From a checkpoint of a small masked image model.
Model: 2.65M parameters, 32-pixel images, arch vit, activation gelu, patch size [8, 8], layers 8, width 192.
Training: muon at rate 0.0057, 20200 steps, batches of 256.
Data: trained on photos of arthropod specimens (BIOSCAN-5M), 195000 training examples, 26.5 epochs.
Rows from block 4, named by matrix and row number. Rows with one number belong to one attention dimension. Each number is 500 + 25 x the weight over the matrix's rms, rounded and kept within 0 to 999. All counts start at 0. Numbers have three digits each.
# v: attention value (model.blocks.4.attn.v.weight, 192x192), inputs 128-191
# proj: attention output (model.blocks.4.attn.proj.weight, 192x192, transposed), outputs 128-191
v.32:482492518509515469488511462439534522508498467485515526432504518480529484497533515479465495499502498509482483512502493503464539502509465515509545522501519466493528509463481439475506518513403532
v.33:503508474540515535521471480503508480483509493491542521453486506457539501512506509518536539537535469450484532486497489429486467545515531501511474478500487515491522530494524490543465498477479553
v.34:513518514504538547481454491528468497480534495502499484497477482524468492481484496519514539516471543498468489504428488531490458486507432459532513513519464499527466536484531469533515509528496503
v.35:501512516487556530443467481487521501505493498487516489518485487522503505438520491544497518536502523505530447523460502496498485502509499498479459426531502556477483497499492477479463529462455483
v.36:535537490507523433536534502462512496522480487490525540511450531510504471490495509470484505496495534494494488535526498502495481494510493534466467515501495468503483473484488536509509507461492451
v.37:479523510532525464509509520512476483524521507511508520527469467519529492482467524443493490485491504485488532482517454463541485520484485482429505495435500478496488476485553498493503557516484524
v.38:496496491467492502455507473494519463518494494479478505515541509533523495514518501494499534515453520477499483556456516489504528556506543459512497468586521492470481484485469477471483461518511508
v.39:482534533506486523496495503487492521481478477518497529520471482516554478485475460504503490535457509542511499463543489516440529500515536427469548466493489480522504529469478546472512460537499490
v.40:468479451544489529478459466491464505535507491459462517505514502520523504518453556475507497523460494472469523447539506519523536523516535494486512528573510518538522512496525488494507494498449518
v.41:536469529509512524452459505499498516504527494481523508527486495554479504530458470512494536444508536477496496460501502507510509526565485500512458501537529542496485524452530505502490523522465454
v.42:529539480462519496511493534443540488453519477540473480518506510471474523549506541447517479473482518477414522499528510521549510517480518534501464504556518486510482515531485485475488477570521504
v.43:536492497469484489537480487487516503484512517515498511449522542491510481495476501515490501468541472501523505493504468483511492510438517520518533519486484477490509500445446517464451527479523504
v.44:483472489526538558536520490515513503521493534478497507484496533485550478472510468530453479530499584504523494510499477454501502510516497496474505462525492489493493502514509482443508482510440487
v.45:455497480508477507522457497485544505494479440489497473450521478511511468484463477482521520503539584500479481494481535456480502458454498498493467464501506510533516495522484517497510551488448525
v.46:513456489482471552451489512467483462443441491535481505463501494543489498533481498513476482510499521557520516534573480505502520455497459511490521514456463478531466494502453530507511521496507486
v.47:511477488486534478538482493504488465517459483505447515478499520523536527499501466495474466469528533508533510490535538475502523503474538497465493468485443528550499497501539456485512487527469457
v.48:533525493511521500451488520533490493526521510534544480477537527493533408515516509463485479514490452494483478550509506504508483497517522461522461475484515499497521473507508479485493502474496516
v.49:481490499524506504516474538480487537510497499479522458491483551498505501542453462527516541462473490521519535495500508485509482542487478491511464504472492449502523569531498525513485481492538496
v.50:493512537510488502516500522462514431454504518497499496510565516490543495551489505478484456515493501519541533523514552504460516473474504502471505459521459542490487491493479485522551480476469479
v.51:533473499491484501530507555460500525477529467486489512501487504519473537522510506520518497463514491453549507489490550494485516517474512493530473492510488489512477497470499527496542488476511533
proj.32:517500431492495511526462498529511481533482522537527491541506524459549498530455498470576464500467539463474505449459493495567501518469487553475444472498463542479474464458534492466540520456474488
proj.33:572499477439503559468536524496463461514491452504451526476546471476505524459500480479483516500473489508495557514494502502475488498533495522452506484488504478535465524546483464506537473508502524
proj.34:444447505505460476513529565499490527511520494467520480467490535523552505545451541506498531506505457506509530452534490496519501525491525545490488483474514432504473550511458525460489539432475477
proj.35:493491545505498499552478528474519518558473484485517532477461464530510508530491508482539522491517507523488523511521535525533516505545458506491437473459493497477520495492461504498510503508491465
proj.36:514443480477500538496522530488473549529485517433454522482547490518502489501528470553480506483467497500541519531506561511507539509506513490478537477492509520521486495482481515515486514509532568
proj.37:529524452458514554481503519508526532496478486523478467500508546396501512556496479510460527511494513535478488545468506516458497514511453507446493498528498500511528515511477497507517479492471491
proj.38:493499562490531485500459507489474495516482485514542485452520488480475502494438493486519521505526521519490445515527456513508484451512485548554524484469484507527498490503503466467472504490540535
proj.39:494461478429498534492538533462462517506510507492552496509475512444422503501532512491463475482503492463449479540468499518553497500498455523426479524477536498477519485482527523491464552483508505
proj.40:515570460501478508550494456478534514540500473542483462450528526460469536459550508502493506472517514489521502545501474461515449464500470494510478478495477488477502519540460478503505473541470501
proj.41:483490452464460482550511482482511522515485479445494548488501478472526474504563501522512475516457489524478523506491491520469451468489487511484511506506445471511532520579489530497467525562571466
proj.42:504500523523527554561503457536462498529454465473510487468474578545510475440504445537461502497468468523528511495439448485457531506514438500524535509518450506495541511472455475490496476497448503
proj.43:502556503553515530442515513498469489511479516523545434533518525448510479443462525540502511491495512519531514480530567558477518479506522506538510499516537600465480502573502475464501492462457502
proj.44:471576507463479456472500452422482526519487473499453458564525512514500559499460502505542555494526498453504531480520580469508525477501492545533492533484489518493487506469469498510474582510536453
proj.45:516526524445528472435503514505456502555555568544506468481536483480518552503514552495469542507499522489520520534558478513495495462495486515492541540513507515483488503489497511496531511484507543
proj.46:513515495415518498550459516522501512502537515505509516476483502439484486476572561550494503533503509492478485510458535523484468534495487516519493501538501532430539514486493553506512484540463500
proj.47:526502465490443525429492483498523506477545507486466547506467432446472502521481541526471526481515500477485478516493505529483547532518519538525537476514508535517514505522469526531459587485484546
proj.48:458462505489501498517487501465508500536499494494476489527456458539456519488485504488507528479492499494548492515479501491515490511510478482454486495529472537546487528459457502556485501505504485
proj.49:479519458492503482480490504548474514489492493509497494502509535504514503474537494477474463493556540477473531448499470508489461503482488493490495505445475492497495459494468488484507493511488483
proj.50:568495470534506527481526465528465528526495501487519519521477508493436563477530514498511507500485493467505486483439496500487483541466501484482495528515585461465504467517524498502460521524526518
proj.51:499477522517483499541528483536506500466469519489518495531528499509520457457484498473493475496506491499482483477510466539517470495507486471496520538511531547505548543525513465460464512506471500