A small masked image model, trained from scratch: norm layernorm_no_bias, width 192.
Rows from block 5 of a small masked image model, named by matrix and row number. Rows with one number belong to one neuron. Each number is 128 + 24 x the weight over its row's rms, rounded and kept within 0 to 255. All counts start at 0. Numbers have three digits each. After the name is the row's rms in percent of the matrix's.
After each neuron's rows are labels from the 100 images, of 14848, where the neuron reaches its highest value: "patch colour" is the nearest of a few named colours to the mean colour under the peak. Only what is clearly more common there than usual is listed. The data: photos of arthropod specimens (BIOSCAN-5M). In brackets: how many of the 100.
# fc1: MLP up (model.blocks.5.mlp.fc1.weight, 384x192), inputs 0-191
# fc2: MLP down (model.blocks.5.mlp.fc2.weight, 192x384, transposed), outputs 0-191

fc1.323 094:156157143132122128092104129115104138093140117129149177095092122086081106099097137148156126098112139141103135137163095198170118145161136113125151129136127107135100108123179125144091123099125142172135120178124118163117071106130100114135141133126133090135105059111163122113112100114108139138131113121106186117130098143144121140106118094139139166103134131127135179130127138122147142161127126094102131098175136164135116143135158144120098158115135117112120134105118125138120106081138160139161174137120174171104138169133145142091116092086129147154162147138121140092150138133131137108
fc2.323 109:112094133135144117142179143155154130163130121134105118155126132164151119146149119115097078149165138110114149101109147041109126113119137155122115135081138156104098167125083160118169136099125147091125128108117116115146129119126138171144114101177138156121169159113121128144129169137119137105120158109115091096127145093156114121154121170120151092106101140128149083105111121126139133155150108153141175151069119100127148117127098113122159099123147158118133117176149122091127141155142091118107113083126107104136096084123166108148132168155149112104090149100132145113130144141144135165
patch colour: white (63)

fc1.22 110:116146132166161084068168093094122120121096145105164115116147128166138133107151148141149111143093125159106108138123138179115151112110133156123099156105165105101105120122120165186072116071131140151126147107090153132150107165128154138114122122120112095127155127166105135098143095147133112126182114114153152142155168128118112126123164126140078082106153127134160169110077155122126149145136103121119136135120111133102133153108133109112101167105122130110118151085141093151147104166124116103112115077146124144109147139091149108098126132106103115155179162131134124162129146138118131142
fc2.22 101:154126147091069096137086154138149150099123122128112153113152149086087074082135124139063088133127128124158162094095101100101138123118134152157114168154098105125117141124137111096138136107126112128154122138112125114149084128108144150115092132122130132121089091151160144133076155123141123132082111153111157110147148182108160122138148146128161106135128139189136133159101164155144107131191136137141148148117063145142121105144102133139120137131114121139108128124174158116070111113157136148132142136156120147147134113143168144121167153125141136103132120108151141125088105125129165127
patch colour: pink (91)

fc1.141 094:142166138119120138167121160090171112176142110106119134120140129143146142106143123105107130168159117117148112186171121150121137115130149098150119091125098127090106112130157138091135150096175156125125137162117105142168123137149117143143126142141195172079076097114159169072133115148129069128134175133136121112107138137091077092130156119147102102109119136132121102103152153150120111134132175108089108110088145148141164107090105110127135128116120110123145133133125106136139128091149132165164127110102148102138096186135144093127131114125114137123121127146118118109123121155163085130
fc2.141 089:102110147088113126126158110150132143128138150175144106151116133179125146139079126115139106112140066114138130108129139100102148150154072143119106152115114113126094143152116117156169162096161144093136121107138147107116108153101144130133086119120107083121165106168129154100143102113148163141116133109145115153171150135087109134109134157147078130141126164128116102125115111128093119122078120121145131154130159047143100163172133130139118130171099146181135115144146121085127149120139152136131136146148103128132137128087153103143064109097149144148084142119153153123148121146112131165
patch colour: grey (49)

fc1.368 092:119145118114149145123100112129092148149112105147151112157120127112112111098129130143123110090097114136128103100123119105128122160137172188116105136141098145110126138110150098105147137124131127155096139183104110128150090181102118134137148152176121109174123118102092117134138132091171091129142094137191090125124106166127103103141139120105095093087090124127101134157147151173166116180173163138149100094135120101114126165144104127163098121134130138139153155117170091143107119149142115156138113121110133132106139095116112123164127144105102162181175154096123102142101132150137164125
fc2.368 098:118137139150137125101151104092189126124146140119112152114126120090113125158140142106110130108116164148164139137098121149136140157100102118115140143107104183133108122141140142163095114176115128080161108113114167147132171097111144100150122103106137132114103096131137151155094109145195147149160103097100122123138145146092164108091127130150146146113149114111130168100128121152132121078052129151100141144147141161133138137135145142168142124099129117143124109115089139151136149149095106089146155172139089153103093168104141127103102124128107109116090134136189170108140114106118112101
patch colour: white (58)

fc1.143 102:135177088129108122145109177133128123112168103128108121120156153153097087144149167155110111103108133138064097158155116091192097123098120115149135138146122139067083122128139180113124180142149142128154113167138136141107114162145127131145108122105120147131116132079153150155129108112124117156083112111128099116099137158122107124144140121106131183168119144109139139124131134073141145118138166141155127137121144130079170136076131158109103157158115085146111124129122110139110107137099133137086122136114177109140084143138127119107134125154112144147123149148113110125170110096132157097
fc2.143 108:139100114128141080135130155138111094129128096110111096110153124127091140119140132118108187123126136128118117118086130139136145156134120165181122163136126119174101141137171139160121137116155153140110178143108136119153181140090080124116152124108085133132108136137111177108119121127153153099095156145145136126116124137108125107158142121130096130139121130121106095127156128083168083095127120112158106102185147162131117115081148114110143173148137129101121127137159132125109130145132141136084098171119123149084155130094121124099092141162135052152134100166133121137133193091130144110
patch colour: white (75)

fc1.274 089:136145138128126071128146139160121146121129139110119137127149098150118120075144101108138120143104114130120187099169105125132147115161095153090143170152132147109137141127110137172169079144097131142164138109162135115170105165120089128105105168113171137119082159136088175116136111124160144146146107146135100112124094129070098086109146096142127136122113101120090130088127132139135136132102166128136141148123163137096132107063134111121167124095155131146120140130131128141097100097105103131154090127134151145134141117195146133136150111144142109167139143108127101074114139136102098146
fc2.274 089:098138124118128131155144079134188142126134140128150111125142116153157167084104096154102118130175121177135075122134140150118147138100134168165155053176166129120128091114154107104088177155142102107104128113124096107120127097120157147120105119123153121160156145117130133115101134112128115136111131110103084143151109137106140164121087152158124116142154096122129093126138163119138113126150145160130153097117084151142137147146144130091108114142149096081111128142130141112134125130129170168176147118120105116142109141085086088119126129098166120156150128143121124116151153066149121139
patch colour: brown (57)

fc1.106 089:133129089087131156131145137115156092171147112105104141135168140129153146112110148151123067160124158149116124142134139136137151099138135085079142128128171188137107126147131118121115144157123130133112134107108154145112111143048129142110145132160079129125107121137138102136116087134179121088165097131117154141134133136120112123118180164122095077126128105120118139104109161174110129173116125154149125128127118124130096126159144152154150076120106167106138167122093080122131136108149122107125079127113145152117139149126120160110095165097138102166144113119149165130165079127104119120
fc2.106 096:108129157138116126148151101136103144082147135147137140149094127114088124164150115120176162103147104157112091153163154120126063123131100124157098099155129067115145110122100167144148099127115124122104140156148099128154126116184077112152103140093144120137128129113148144155117149083108100172117103126111126149141119118118130117092074097121125214161117128150123130159117105128129117103190134105105139118157140151124171128109136124113120169101127088108132136114157127118118096139127166133144148135158121125121114129129144083131116135169107140134141105157123122114081171126164140151
patch colour: white (64)

fc1.123 098:090095113096106125101140121128128162082155108140171125114114137121109194105099108128108132118128128071142105134121073148168115107136151145128101118148146145148153126075117147126099160106151098132078190160117089160117176118136162116140073077108092109111143116145134146162132096115133139153163143121153122135122123104140129101133121115158145108149113118106137159128151150129178127106143119113152140123130164158134149142117123139101163124131111133187107140160090099124117129159142126110143134124128098113182075100144140116082104122155119136134101118158137141140099129130157136160
fc2.123 093:155145132162144147159119129117149101182105161105095148140160145126142039171123127171146094137133114185130141156121175136098154099117136117118116132106117193152128116176097102146130129118116142097184069097146185101116106122096140139129123157152137116144102146137128134102141136160144127143110112101136131113112102121112132123118128121115135142106128155163125148147119083124101129128117149154123094108088120124119122096152099102119128130126103126088095118117150141122143138088145121126102145123118162116123179138106069149179145141120126155133121150096092096133148125133090106121
patch colour: brown (74)

fc1.292 088:081151160120148150130102162181108115141145154098141108142110094106143117157120086149096137133128143119098133151134085085109146104134135120131117123141070182133047128124158188139118114121124165157119135116088145159087143146114094130119131134131156152175125139120138174139149089180082097172156113119129108128158131116129116133118087153145149091125156079137147128110122121099108177109088150137151127109144112149124157167115147121142137119118126127123176131124141129085106130152110077112122125108108125145172142097142128155118143117158119166122102120148126131127128146122135130155
fc2.292 091:137101138141099125125106142103142116144108138112094117088142130118152127136097121123128116144130132140136125142076063127110155112133099153132123165156105143155090138134116122093145163116122151161171156132109089139101152086094108094114125099142092127142142090107107153118139141079181151183132137124154153121133170129120117146136132128127131117115094141145126145118185097140149115126126137108162125129108138086149129134110085125183108127098140156096106120131166137105136169092112137140080170136149087126134144154099135129148153168157094137117174082137138136116142159087185118163
patch colour: white (78)

fc1.360 091:145145146111137139171176122154175108108153121119114134110163135145158147140146080096160099137153145100141125110119111090129154120136124091107135126131141097159083145150086108114139118094194156151140112118093153147101147098135133131114137069140111158083115118153120115145160099171095154094130170094102106137174121083121096120121141138129178078138144123131142123104143147155121123115107153182129130131120106097108111107144138145150160137163114135111110143131132160155140114114109137127169133096110123136153187153095115120110112135116146112073118116100107120097134131134155143087
fc2.360 108:129138124174113121100094156135117146164154139156106159180110112120113125125091146120126141089149107171110141138168129129150126151122138120098092110115137118131166111090143119138133143177082125096177080131125147104158116155118119133112121145146111133132146144108148129123107115073127137115164098142135107151109075138118158130109107136133125202112124127133116128112079130106155078148123113089095155101155131098152137138133134107169118137095147067088140148126109100111139158112165142134092154169126125149107112099136167140139070157126095141151126114146133119178118168145124126128
patch colour: pink (90)

fc1.289 106:142089138109138146123125132128113157128128139127115184148093108137139121126156132145100092110128113124085088118132094096122192102124168141092141130131100140133109164122075139137119141134133107099140126158132149120088111111105108127179125086111153110117178109162145108119157132107119141193156083118116121153148100116137111160168125098129138094143134164127115109135159150182163148102125172099111122167124140150128102103113072115134133169108129141132126115108148119118156106106106098135155182131150156108108127135132078100099178147151169151129112120088104135128114112132153136141
fc2.289 080:143129108142135127127178138134139122134111173139152118145091108106105123149127128124143122089131092156167092137123160120151065137137138112152107134129155106120140077125138129136132148093114177149161096109099124137117161149163169113125141157125133141128082125101134125154106151139100119115108161114106128123156114088150132121102170138139123151145127096134132119127157089072121131104088061120143101143131101116122150122123153114078148098159084175133117157170088112154140147156106168163122070111098117145118106144122161158152166086099089146100146143129159141140121138120133143147
patch colour: pink (91)

fc1.272 091:099166151105097131069122125122125148115103183121117160140145107132114129123141139143134126106111115154164142178144155099135125111149158125162100090158120134171133110121136130103159121136135113126164167120096112145122087153151144114120096097115092192115115143099104136153102104131115163132111084137116155169132141164145130105159136104132119159131138130124153138138112132149091128098130098113131130150160068124206066141118126108166129132103139110135129142141122116113082143121117155125116148148061117119121143152108120120085134138106148113111145172154127164134125137142102147065
fc2.272 083:132111123120123123097095157155135106147117121091136140096128183109125128138125107117166114127123135114127149126123092126149140145138138113086138098128150101126164149137120102154146132126085155138117107106120113123171098146144186104116151112116142095118141156113140114139133143136079136097162176095187107135161079071147099112136124121130174109177093140100102135112110117117172117111096123119136084143077099140094144105123153125106172129129128102140163169124148164121147116147127108118131124075137141181146088145135143100160141174132069166150122150164144118146119139127120126141
patch colour: grey (61)

fc1.11 081:144136150101124152163158156130134116150151107113116140139144124131097158140088105162128174113151104101158133121137137155129076170119107127162124167128162120129097090096092097078118097147112141103090154134133155124173165114096119155087152101113154153128136135158098135097126185130114149130094124096182114137100122117147133123150111144168129165119120146126157189116133139101188135123142099112125135138139160156131103182137129122106157126143120096142132100139141114096109115105122106131110133124079123096121113119121081131077162165116142112083163146096129118111141127134118107144
fc2.11 087:133097084135140131178154136130105129112115113100141113131128100161145139118127081129093079112115146097132128103142100127121160155111134143117175117120126146162128153153115159117167110092109141152142091160135149123121117084156112160119113089150115147103104125124209152093126183125176108119142091120146106142164130172124121108130087112116117106109088085118100175123139103101119110150121118175127136130173101139102151081169101120129098105133129132117109121097137107138155108102141133141126147139157121145168137101160112131142122146120146162137125138175123107104092133163163145169
patch colour: brown (73)

fc1.347 087:177122108174130137151118085099104126120200143115137137164125127140137105196102128137145102149136131095116090107131096181167107104121114116098170153154104169096143135120102131138086107150089145151136128134161106154116136138166108098153149146116158117104115131142145163110111095078129162112124173192128130124120142127156112145141120164082086130114131136117141143098132157146137120085113139109109150114095143118155143095125128146170089115107145105119146124152129105124122122127129141091094117112143110136103113134129102141165086140141143104137166130154131085128144143087100099127
fc2.347 076:126145128122129098124115073126116119119115118115091110143147144146114155109182112102119181112098135145172142095140080094132114118130103097128071153119139110168118131161097136112144119120145137126092149170114066103133161131130141141125126128180138096152143143171120120124113121145143139127143108149116091147058115174179123097081180106168117099132129144118138136127128063157119129119130106125141124161135124127142115151109120137102178138160157152097123108124101123134132196120136094140118148151121113133138161110145122169116136124127163124152121153110101180136108129150112155127
patch colour: white (59)