From a checkpoint of a small masked image model.
Model: 32-pixel images, norm layernorm_no_bias, patch size [8, 8].
Training: muon at rate 0.0057, 20200 steps, batches of 256.
Data: trained on photos of arthropod specimens (BIOSCAN-5M), 26.5 epochs.
Rows from block 3 of a small masked image model, named by matrix and row number. Rows with one number belong to one neuron. Each number is 128 + 24 x the weight over its row's rms, rounded and kept within 0 to 255. All counts start at 0.
After each neuron's rows are labels from the 100 images, of 14848, where the neuron reaches its highest value: "strongest on" is what is common among them. Only what is clearly more common there than usual is listed. The data: photos of arthropod specimens (BIOSCAN-5M). In brackets: how many of the 100.
# fc1: MLP up (model.blocks.3.mlp.fc1.weight, 384x192), inputs 0-95
# fc2: MLP down (model.blocks.3.mlp.fc2.weight, 192x384, transposed), outputs 0-95

fc1.158 [148 130  71  72 123 145 173 104 134 127 171 144 128 110 113 115 136 138  77 168 109 138 126  89  90 128 142 137 124 147 142 141  78 113 169 107 163 116 151 150 170 136 124 106 110 190 142 114 120 155 109 144 162 110 135 114 106 127 128  92 131  95 115 110 115 161  96  77 119 155 124 190 119 114 125 149 116 140 129 133 107 106 151 126  87 157 152 152 164 114 113 144 153 136 111 100]
fc2.158 [137 114 184 119 125 141 144 123 105  97 119 133 138 103 157 156 151 106 164 113 109 154 100 113 105 169 120  72 124 110 164 124 112 170 129 122 130  98  94 126 133 157  85 119 126 117 122 149 139 123 121 123 153 104 122 130 131 149 162 164 171 104 114 123  86 141 119 122 127  94 103 146 128 110 117 177  84 118 128 151 109 147 128 172 130 142  92 167 114  95 131 170  77 191 133 129]
strongest on: order Diptera (67)

fc1.250 [138  87 140 127 119 123 110 119 133 150 131 102 136  88 118 147 168 116 140 128  95 161 144 120 151 126 120 114 145 103 111  90 154 121 149 117 162 177  81 115 134 154  95 112 106  93 127 122 147 134 112 128  91 131 139  80 121 124 107 112 141  87 121  93 153 195 130 149 139 125 111 163 125 187 124 158  96 130 141 128 141 111 127 137 138 133  94  99 130 103 113 103 135 114  65 112]
fc2.250 [119 128 128 178 100 149 139  92 158 148 142 137 165 134 115 134 195 144 131 109 111 146 156 170 161 144 139 156 146 112 133 125 143 159 153 120 115 140  73 133  73 151  88 121 109 129 156 129 124 106  90 169 104 108  94 151 141 120 131 122 148 136 137  81 106 113 123 148 136 135  72 128 149 122  73 134 136 119 156 106 132 119  90 120 143 147 145 151 123 116 143 161  82  96 111 112]
strongest on: order Lepidoptera (25)

fc1.341 [112 164  78 111 111 116 165 142 148 138 128 148 139 121 137 173 130 156 152 141 130 106 107 114 108 146 123 121 133 119 153  96  98 153 133 116 132 139 118 176 115 122 175 110 142 146 159 114 101 146 125 146 123 116  89 153 134  97 157 148 133 113 119 143 148 154 148  84 110 111 133 130 102 108 135 162 117 139 126 124 115 119 104 148 103 124 136 178 154  89 134 165 142 120 135 126]
fc2.341 [148 115  76 126 123 113 191 160 138 128 142 150 136 116 132 145 103 124 150 140 101 127 118 152 127 171 134 102 104 159 113 157 138 107 140 111 102 121 142  90 145 117 134 150  79 167 105 148 154 112 118 148 164 112 103 121 121 181 123 163 143 104 129 122 166 120 141 111 182 101 127 111  94  98  99 108 112 126 128 107 145 109 107 114  84 136 173 151 140 136 156 163 140 116 143 140]
strongest on: order Diptera (79)

fc1.311 [138 120 119 167  92  72 151  95 171 135 148 152 131 107 123 145 137 136 100 153  99 103 134 140 144 130 132 140 153 105 107 168 135 167 115 124 111 128 155 149 133 116 154 154 127 140  92 101  82 152 130 121 129 151 127 105 120 184 143  89 116 160 103 122 131 128 146 116 158 177 136 145 120 144 114 131 142 146 161 123 121 119 145 129  95 133 122 175 128 107  84 144 111 129 153 132]
fc2.311 [127 109 163 160 145 175 132 106  83 142 132 135 121 134 121 107 127 129 142 110  92 152 141  91 112 139 161 111 153 121 147 140 170 108 142 171 140 100 128 129  85 143 151 138 166 124  90 125 140 116 143 107 141 124 161 122 150 153 101  95  94 125 142 167 155 119 123 153 137  91 136 146 103 113 142 104  87  97 140 101 128 129 111 121 141 140 152  80 100 152 166 120 121 138 170 134]
strongest on: order Coleoptera (46)

fc1.5 [159 127 176 121  53 101 139 111 137 168  99 104  94 122 169 180 127 125 145 138 158 177 132 161 155  83 127 134 100 112 144 110 121 104 173 137 150 181 104 111  95 162 134 135 113  87 146  97 120 116 110 136 111 119 160 127 145 134 117 168 121 115 108 112 128 201  96 142 129 125  97 126 118 140 129 131 125 127 137 146 148 122 111 107  94 145 112 112 118 120 132 149 141 130 107 117]
fc2.5 [135 127 122 175 114 105 159 113 131 138 136 133 142 125 167 138 140 150 129 150 105 158 125 120 100 120  97 139 120 127 128 162 124 115 115 176  96 130 172 136 131 119 158 120 116 106 115 145 126 147  92 123 108 137  82 130 130 115 139 112 148 130 131 101 119  97  86 136 130  98 122 139 105 104  96 118 141 154 160 124 137 107 128 123 127 141 115 142 132 100  62 131 158 129 137 183]
strongest on: order Lepidoptera (28)

fc1.378 [156 102 138 131 120  91 126 152  95 139 126 130 154 153 130 149 183 104 100 115  96 123 144 146  92 110 123 162 118 100 116 141 137 139 139 137 130 136 118 149 102 136 120 128 156 153 166 115 114 132 147 106 106 112 117 141  95 141 141 135 140 155 140 113 144 136 134 103 162  88 110 161 125  86 119 128 109 119 190 129 138 131 151 131 120 160 130 129 155 152  91 103 101  58 122 118]
fc2.378 [128  99 105 119 136 126 120 121 174  94 139 106 139 102 106 130 142 111 133 146 140 145 101 136 100 166 108 157  81  53  98 154  93 146 120 193 130 121 122 136 139 102 117 102 125 134 138 105 132 122 157 116 137 102 145 137  93  81  93 123 147 103 133 131 121 113 103 185 122  93 119 122 167 108 108 137 151 180  93 106 139 153 119 152 114 152 108 188 150 111  94 139 155 119 144 125]
strongest on: order Lepidoptera (29)

fc1.239 [106 132 177 121 131 108 132  98 113 142 113 138 114 144 150 136 156 152 137 153 101 109  96 117 168 161 137 132 101 165 124 155  91 136 113  80 152 114 146  93 135 119 178 117 134 102 146 121 167 108 103 134 143 103 104 130 138 128 122 121 130 120  97 145 149 132 134 103 189 169 114 159 132  94 149 158  90 150 135 137 119 123 151  90 134 152 109 133 136 106 103 142 104 105 137 106]
fc2.239 [117 137 109 110 106 138 118 124  84 108 173 132 118 142  93 127 161 146 144 133 162  97 155 106 144 145 113 110 144 185 144  96  62 110 136 179 150 148  96  87 172 120 121  97 125  69 141 132 135 116 137 138 158 139  99 103 127 158 121 120 133 109 107 133 126  88 119 147 139 138 140 142 118 140 118 125 149 178  95 133  82 187 125  87 151 131 164 176 129 139 138 113 123 127 163 131]
strongest on: order Hymenoptera (42)

fc1.152 [120 150 147 149  87 149 125 102 142 157  84  97 145 115 147 130 131 127 115 118 134 117 156 116  89  92 164 149 139 146 136 107 118 128 155 110 168 137  87  95 149 118  98 123 193 151 103 130 109 163 134 131 145 101 131 164 168 136  81 130 150 124 106 145 108 113 142 134 135 117 120 131 160 158 135  99 121 143 143  78 145 150 111 111 187 137 142 111 111 115 151 133 113  99  89 159]
fc2.152 [ 97 149 122 133 162 138 113 136  68 146 174 102 148 147 116 116 143 144 123  89 100 131 136  99 162 139  90 101 145 136  95 124 162 139 130 151 105 116 113 124 108 110 143 140 145 154 154 124 106 107 140 128 172 121 162 139 128 133  95 125 147 127 120 120  88 142 161 128 165 152 145 114  95 139 125 117 144 126 151 149 170 109 142 125 111  79 130 119 103 128  95 167 109 156  71 170]
strongest on: order Coleoptera (36)

fc1.61 [107 108 148 119 133 113 112 115 159 127 112 153 135 132 142 112 116 132 116 126 131 139  96 148 141 140 156 144 128 161  84 131 148  99 174 123 118 123 114 130 132 173 121 119 113 149  90  93 125 163 137  95 153 171 120  88 133 120 126  84 165 112  96 161 133 172 125 122 133 111 161 113 107 130 128  83 154 149 168  99 134 112 157 136 115  89 117 111 122 146 106 115 156 127 118 157]
fc2.61 [126 131 124 102 120 136 133 137 175 127 126  77 159 130 142  81 143 119 126 151 188 105 133 154 136 138 134 119 144 123 173 116 152 156 109 125 114 164 166  76 120 134 133 128 167 159 182 168  76  79 190 123 130 124  97 145 122 102 125 107 137 132 114 121 102 101 154 129 138 114 171 156 156 148 116 105 124 150 135 108 106  98 117 158 151 143 107 115 167 133 141 129  97 158 142 100]
strongest on: order Coleoptera (43)

fc1.317 [152 151 121 113 134 151 144 138 155 156 120  90 138 125 127 145 113 105 168 128 124 111 127 143 150 153 155 176 122 107 114 139  99 134 102 147 166 109 128 119 148 109  95 139  96  91 148 143 141 122 163  75  70 160 110 144 140 155  96 114 172 109 126 109 109 128  81 175 115 113 131 132 106 115 142 147 102 102 126 114 116 126  94 149 144 115 107 117 108 112 137 155 126 136 113 133]
fc2.317 [148 111 135 115 163 159 110 151 127 134 125 180 148 180 116 162 122 159 119 174 127 123  96  90 148 124 163 112 134 134 118 111  91  37 100 134 117 125 130 153 142 104 133 120 127 136 187 113 152 168 122 138 160 107 151 147 107 118 145 136 142 131 152 137 108 104 140  81 154 142 110 132 124 146 120 110  89 114 112 148 157 169 117 128 116 121  95 146 169 122 122 186  80 125 113 114]
strongest on: order Lepidoptera (26)

fc1.74 [156 130 146 109 162 119 107 127 124 139 118 105 108 124 113 110 156 130 137 136 146 170 164 135  88 131 160  87 111 125  91 122 146 108 157 131  91 174 155 161 103 148 106 104 132 100 171 149  74 120 150 103 134 167 124 140 139 143  73  86 117 109 135 107 168 151 132 142 138 172 133 123 122  85 128  93  95  93  89 119 112  84 143 151 147  94 110 137 142 114 111 161 178 119 146 129]
fc2.74 [148 122 144 122 152  84 151 123 152 117 139 135 140  79 110 135 131  95 115 132  95 121 116 155 171  93 114 133 138 140 135 133 144 172 131 127 159 147 118 142 111 160 165 119 119 138 107 106 134 128 156 101 186 121 141 134 131 104 108 117 100 110 110 139 134 149 106 137 143 120 112  75 137 134 132 100 147 140 146 149 134 145  85 107  85 110 157 191  68  90 124 107 171 133 138 143]
strongest on: order Hymenoptera (41)

fc1.44 [112 103 146 149 119 162 124  96 124 148 147 148 128  94 159 155 117 139 161 138 125 120 125  99 140 103 145 141 158 130 163 108 149 138 147 112  72 106 163 121 146 168 107 192 128 137 141 100  90 106  84 148 113 134 121 137 137 133 125 157 171  95 174 100 113 176 172 140 160 152 146 147 131 128 163  65 103  83 171 118 148 141 157 136 110  98 145 172  96  89 117 104 100 131 137 141]
fc2.44 [132 145  89  92 121 149 142 132 120 168 115 110 152 111 110 145 104 110 151 161 137 144 131  76 145 111 149 142 116 110  99 115 127 111 139  88 139 120 100 110 146 133 117 121 120  96 162 119 110 119 110 127 106 136 173 144 133 128 130 161 143 126 120 111 139 146 106 120 169 151 134 117 151 163 175 109 122 140 167 114 126 142 168 165 133 123 101 181 122  99 145 204 115 141 122 136]
strongest on: order Coleoptera (40)

fc1.238 [140  93 132  92  76 141 115 147 118 151 167 139 135 148 117 136  80 149 122 166 143 149 151 171 101 136 128 184 109 113 157  99  88 106 139 111 103 155 134 122  96 143 140 112 143 155 110 109 135 131 111 106 137 141 144 129 213 117 135  87 146 156 152 109 153 119 151 109 129 100 160 131 137 133 122 144  89 132 105 150 114 130 165 141 100 135 144 133 128 140 128 149 103 145 119 118]
fc2.238 [153  97 130 127 113 156 142 109 136 143  82  90 129 114 136 151  94  95 163 154 144 108 155  82 118 100 127 134 118  98 101 125  98 138  98 138 191 139 107 144 153 125 123  76 123 148  95 112 130  96 139 135 103 169 139 101 135 120 109 107  77 151 129 109 134 106 138 119  91 153 144 131 102 144 120  92 111 136 138  94 151 128 120  89 173 111  83 173 103 118 151 165 145 110 104 137]
strongest on: order Lepidoptera (25)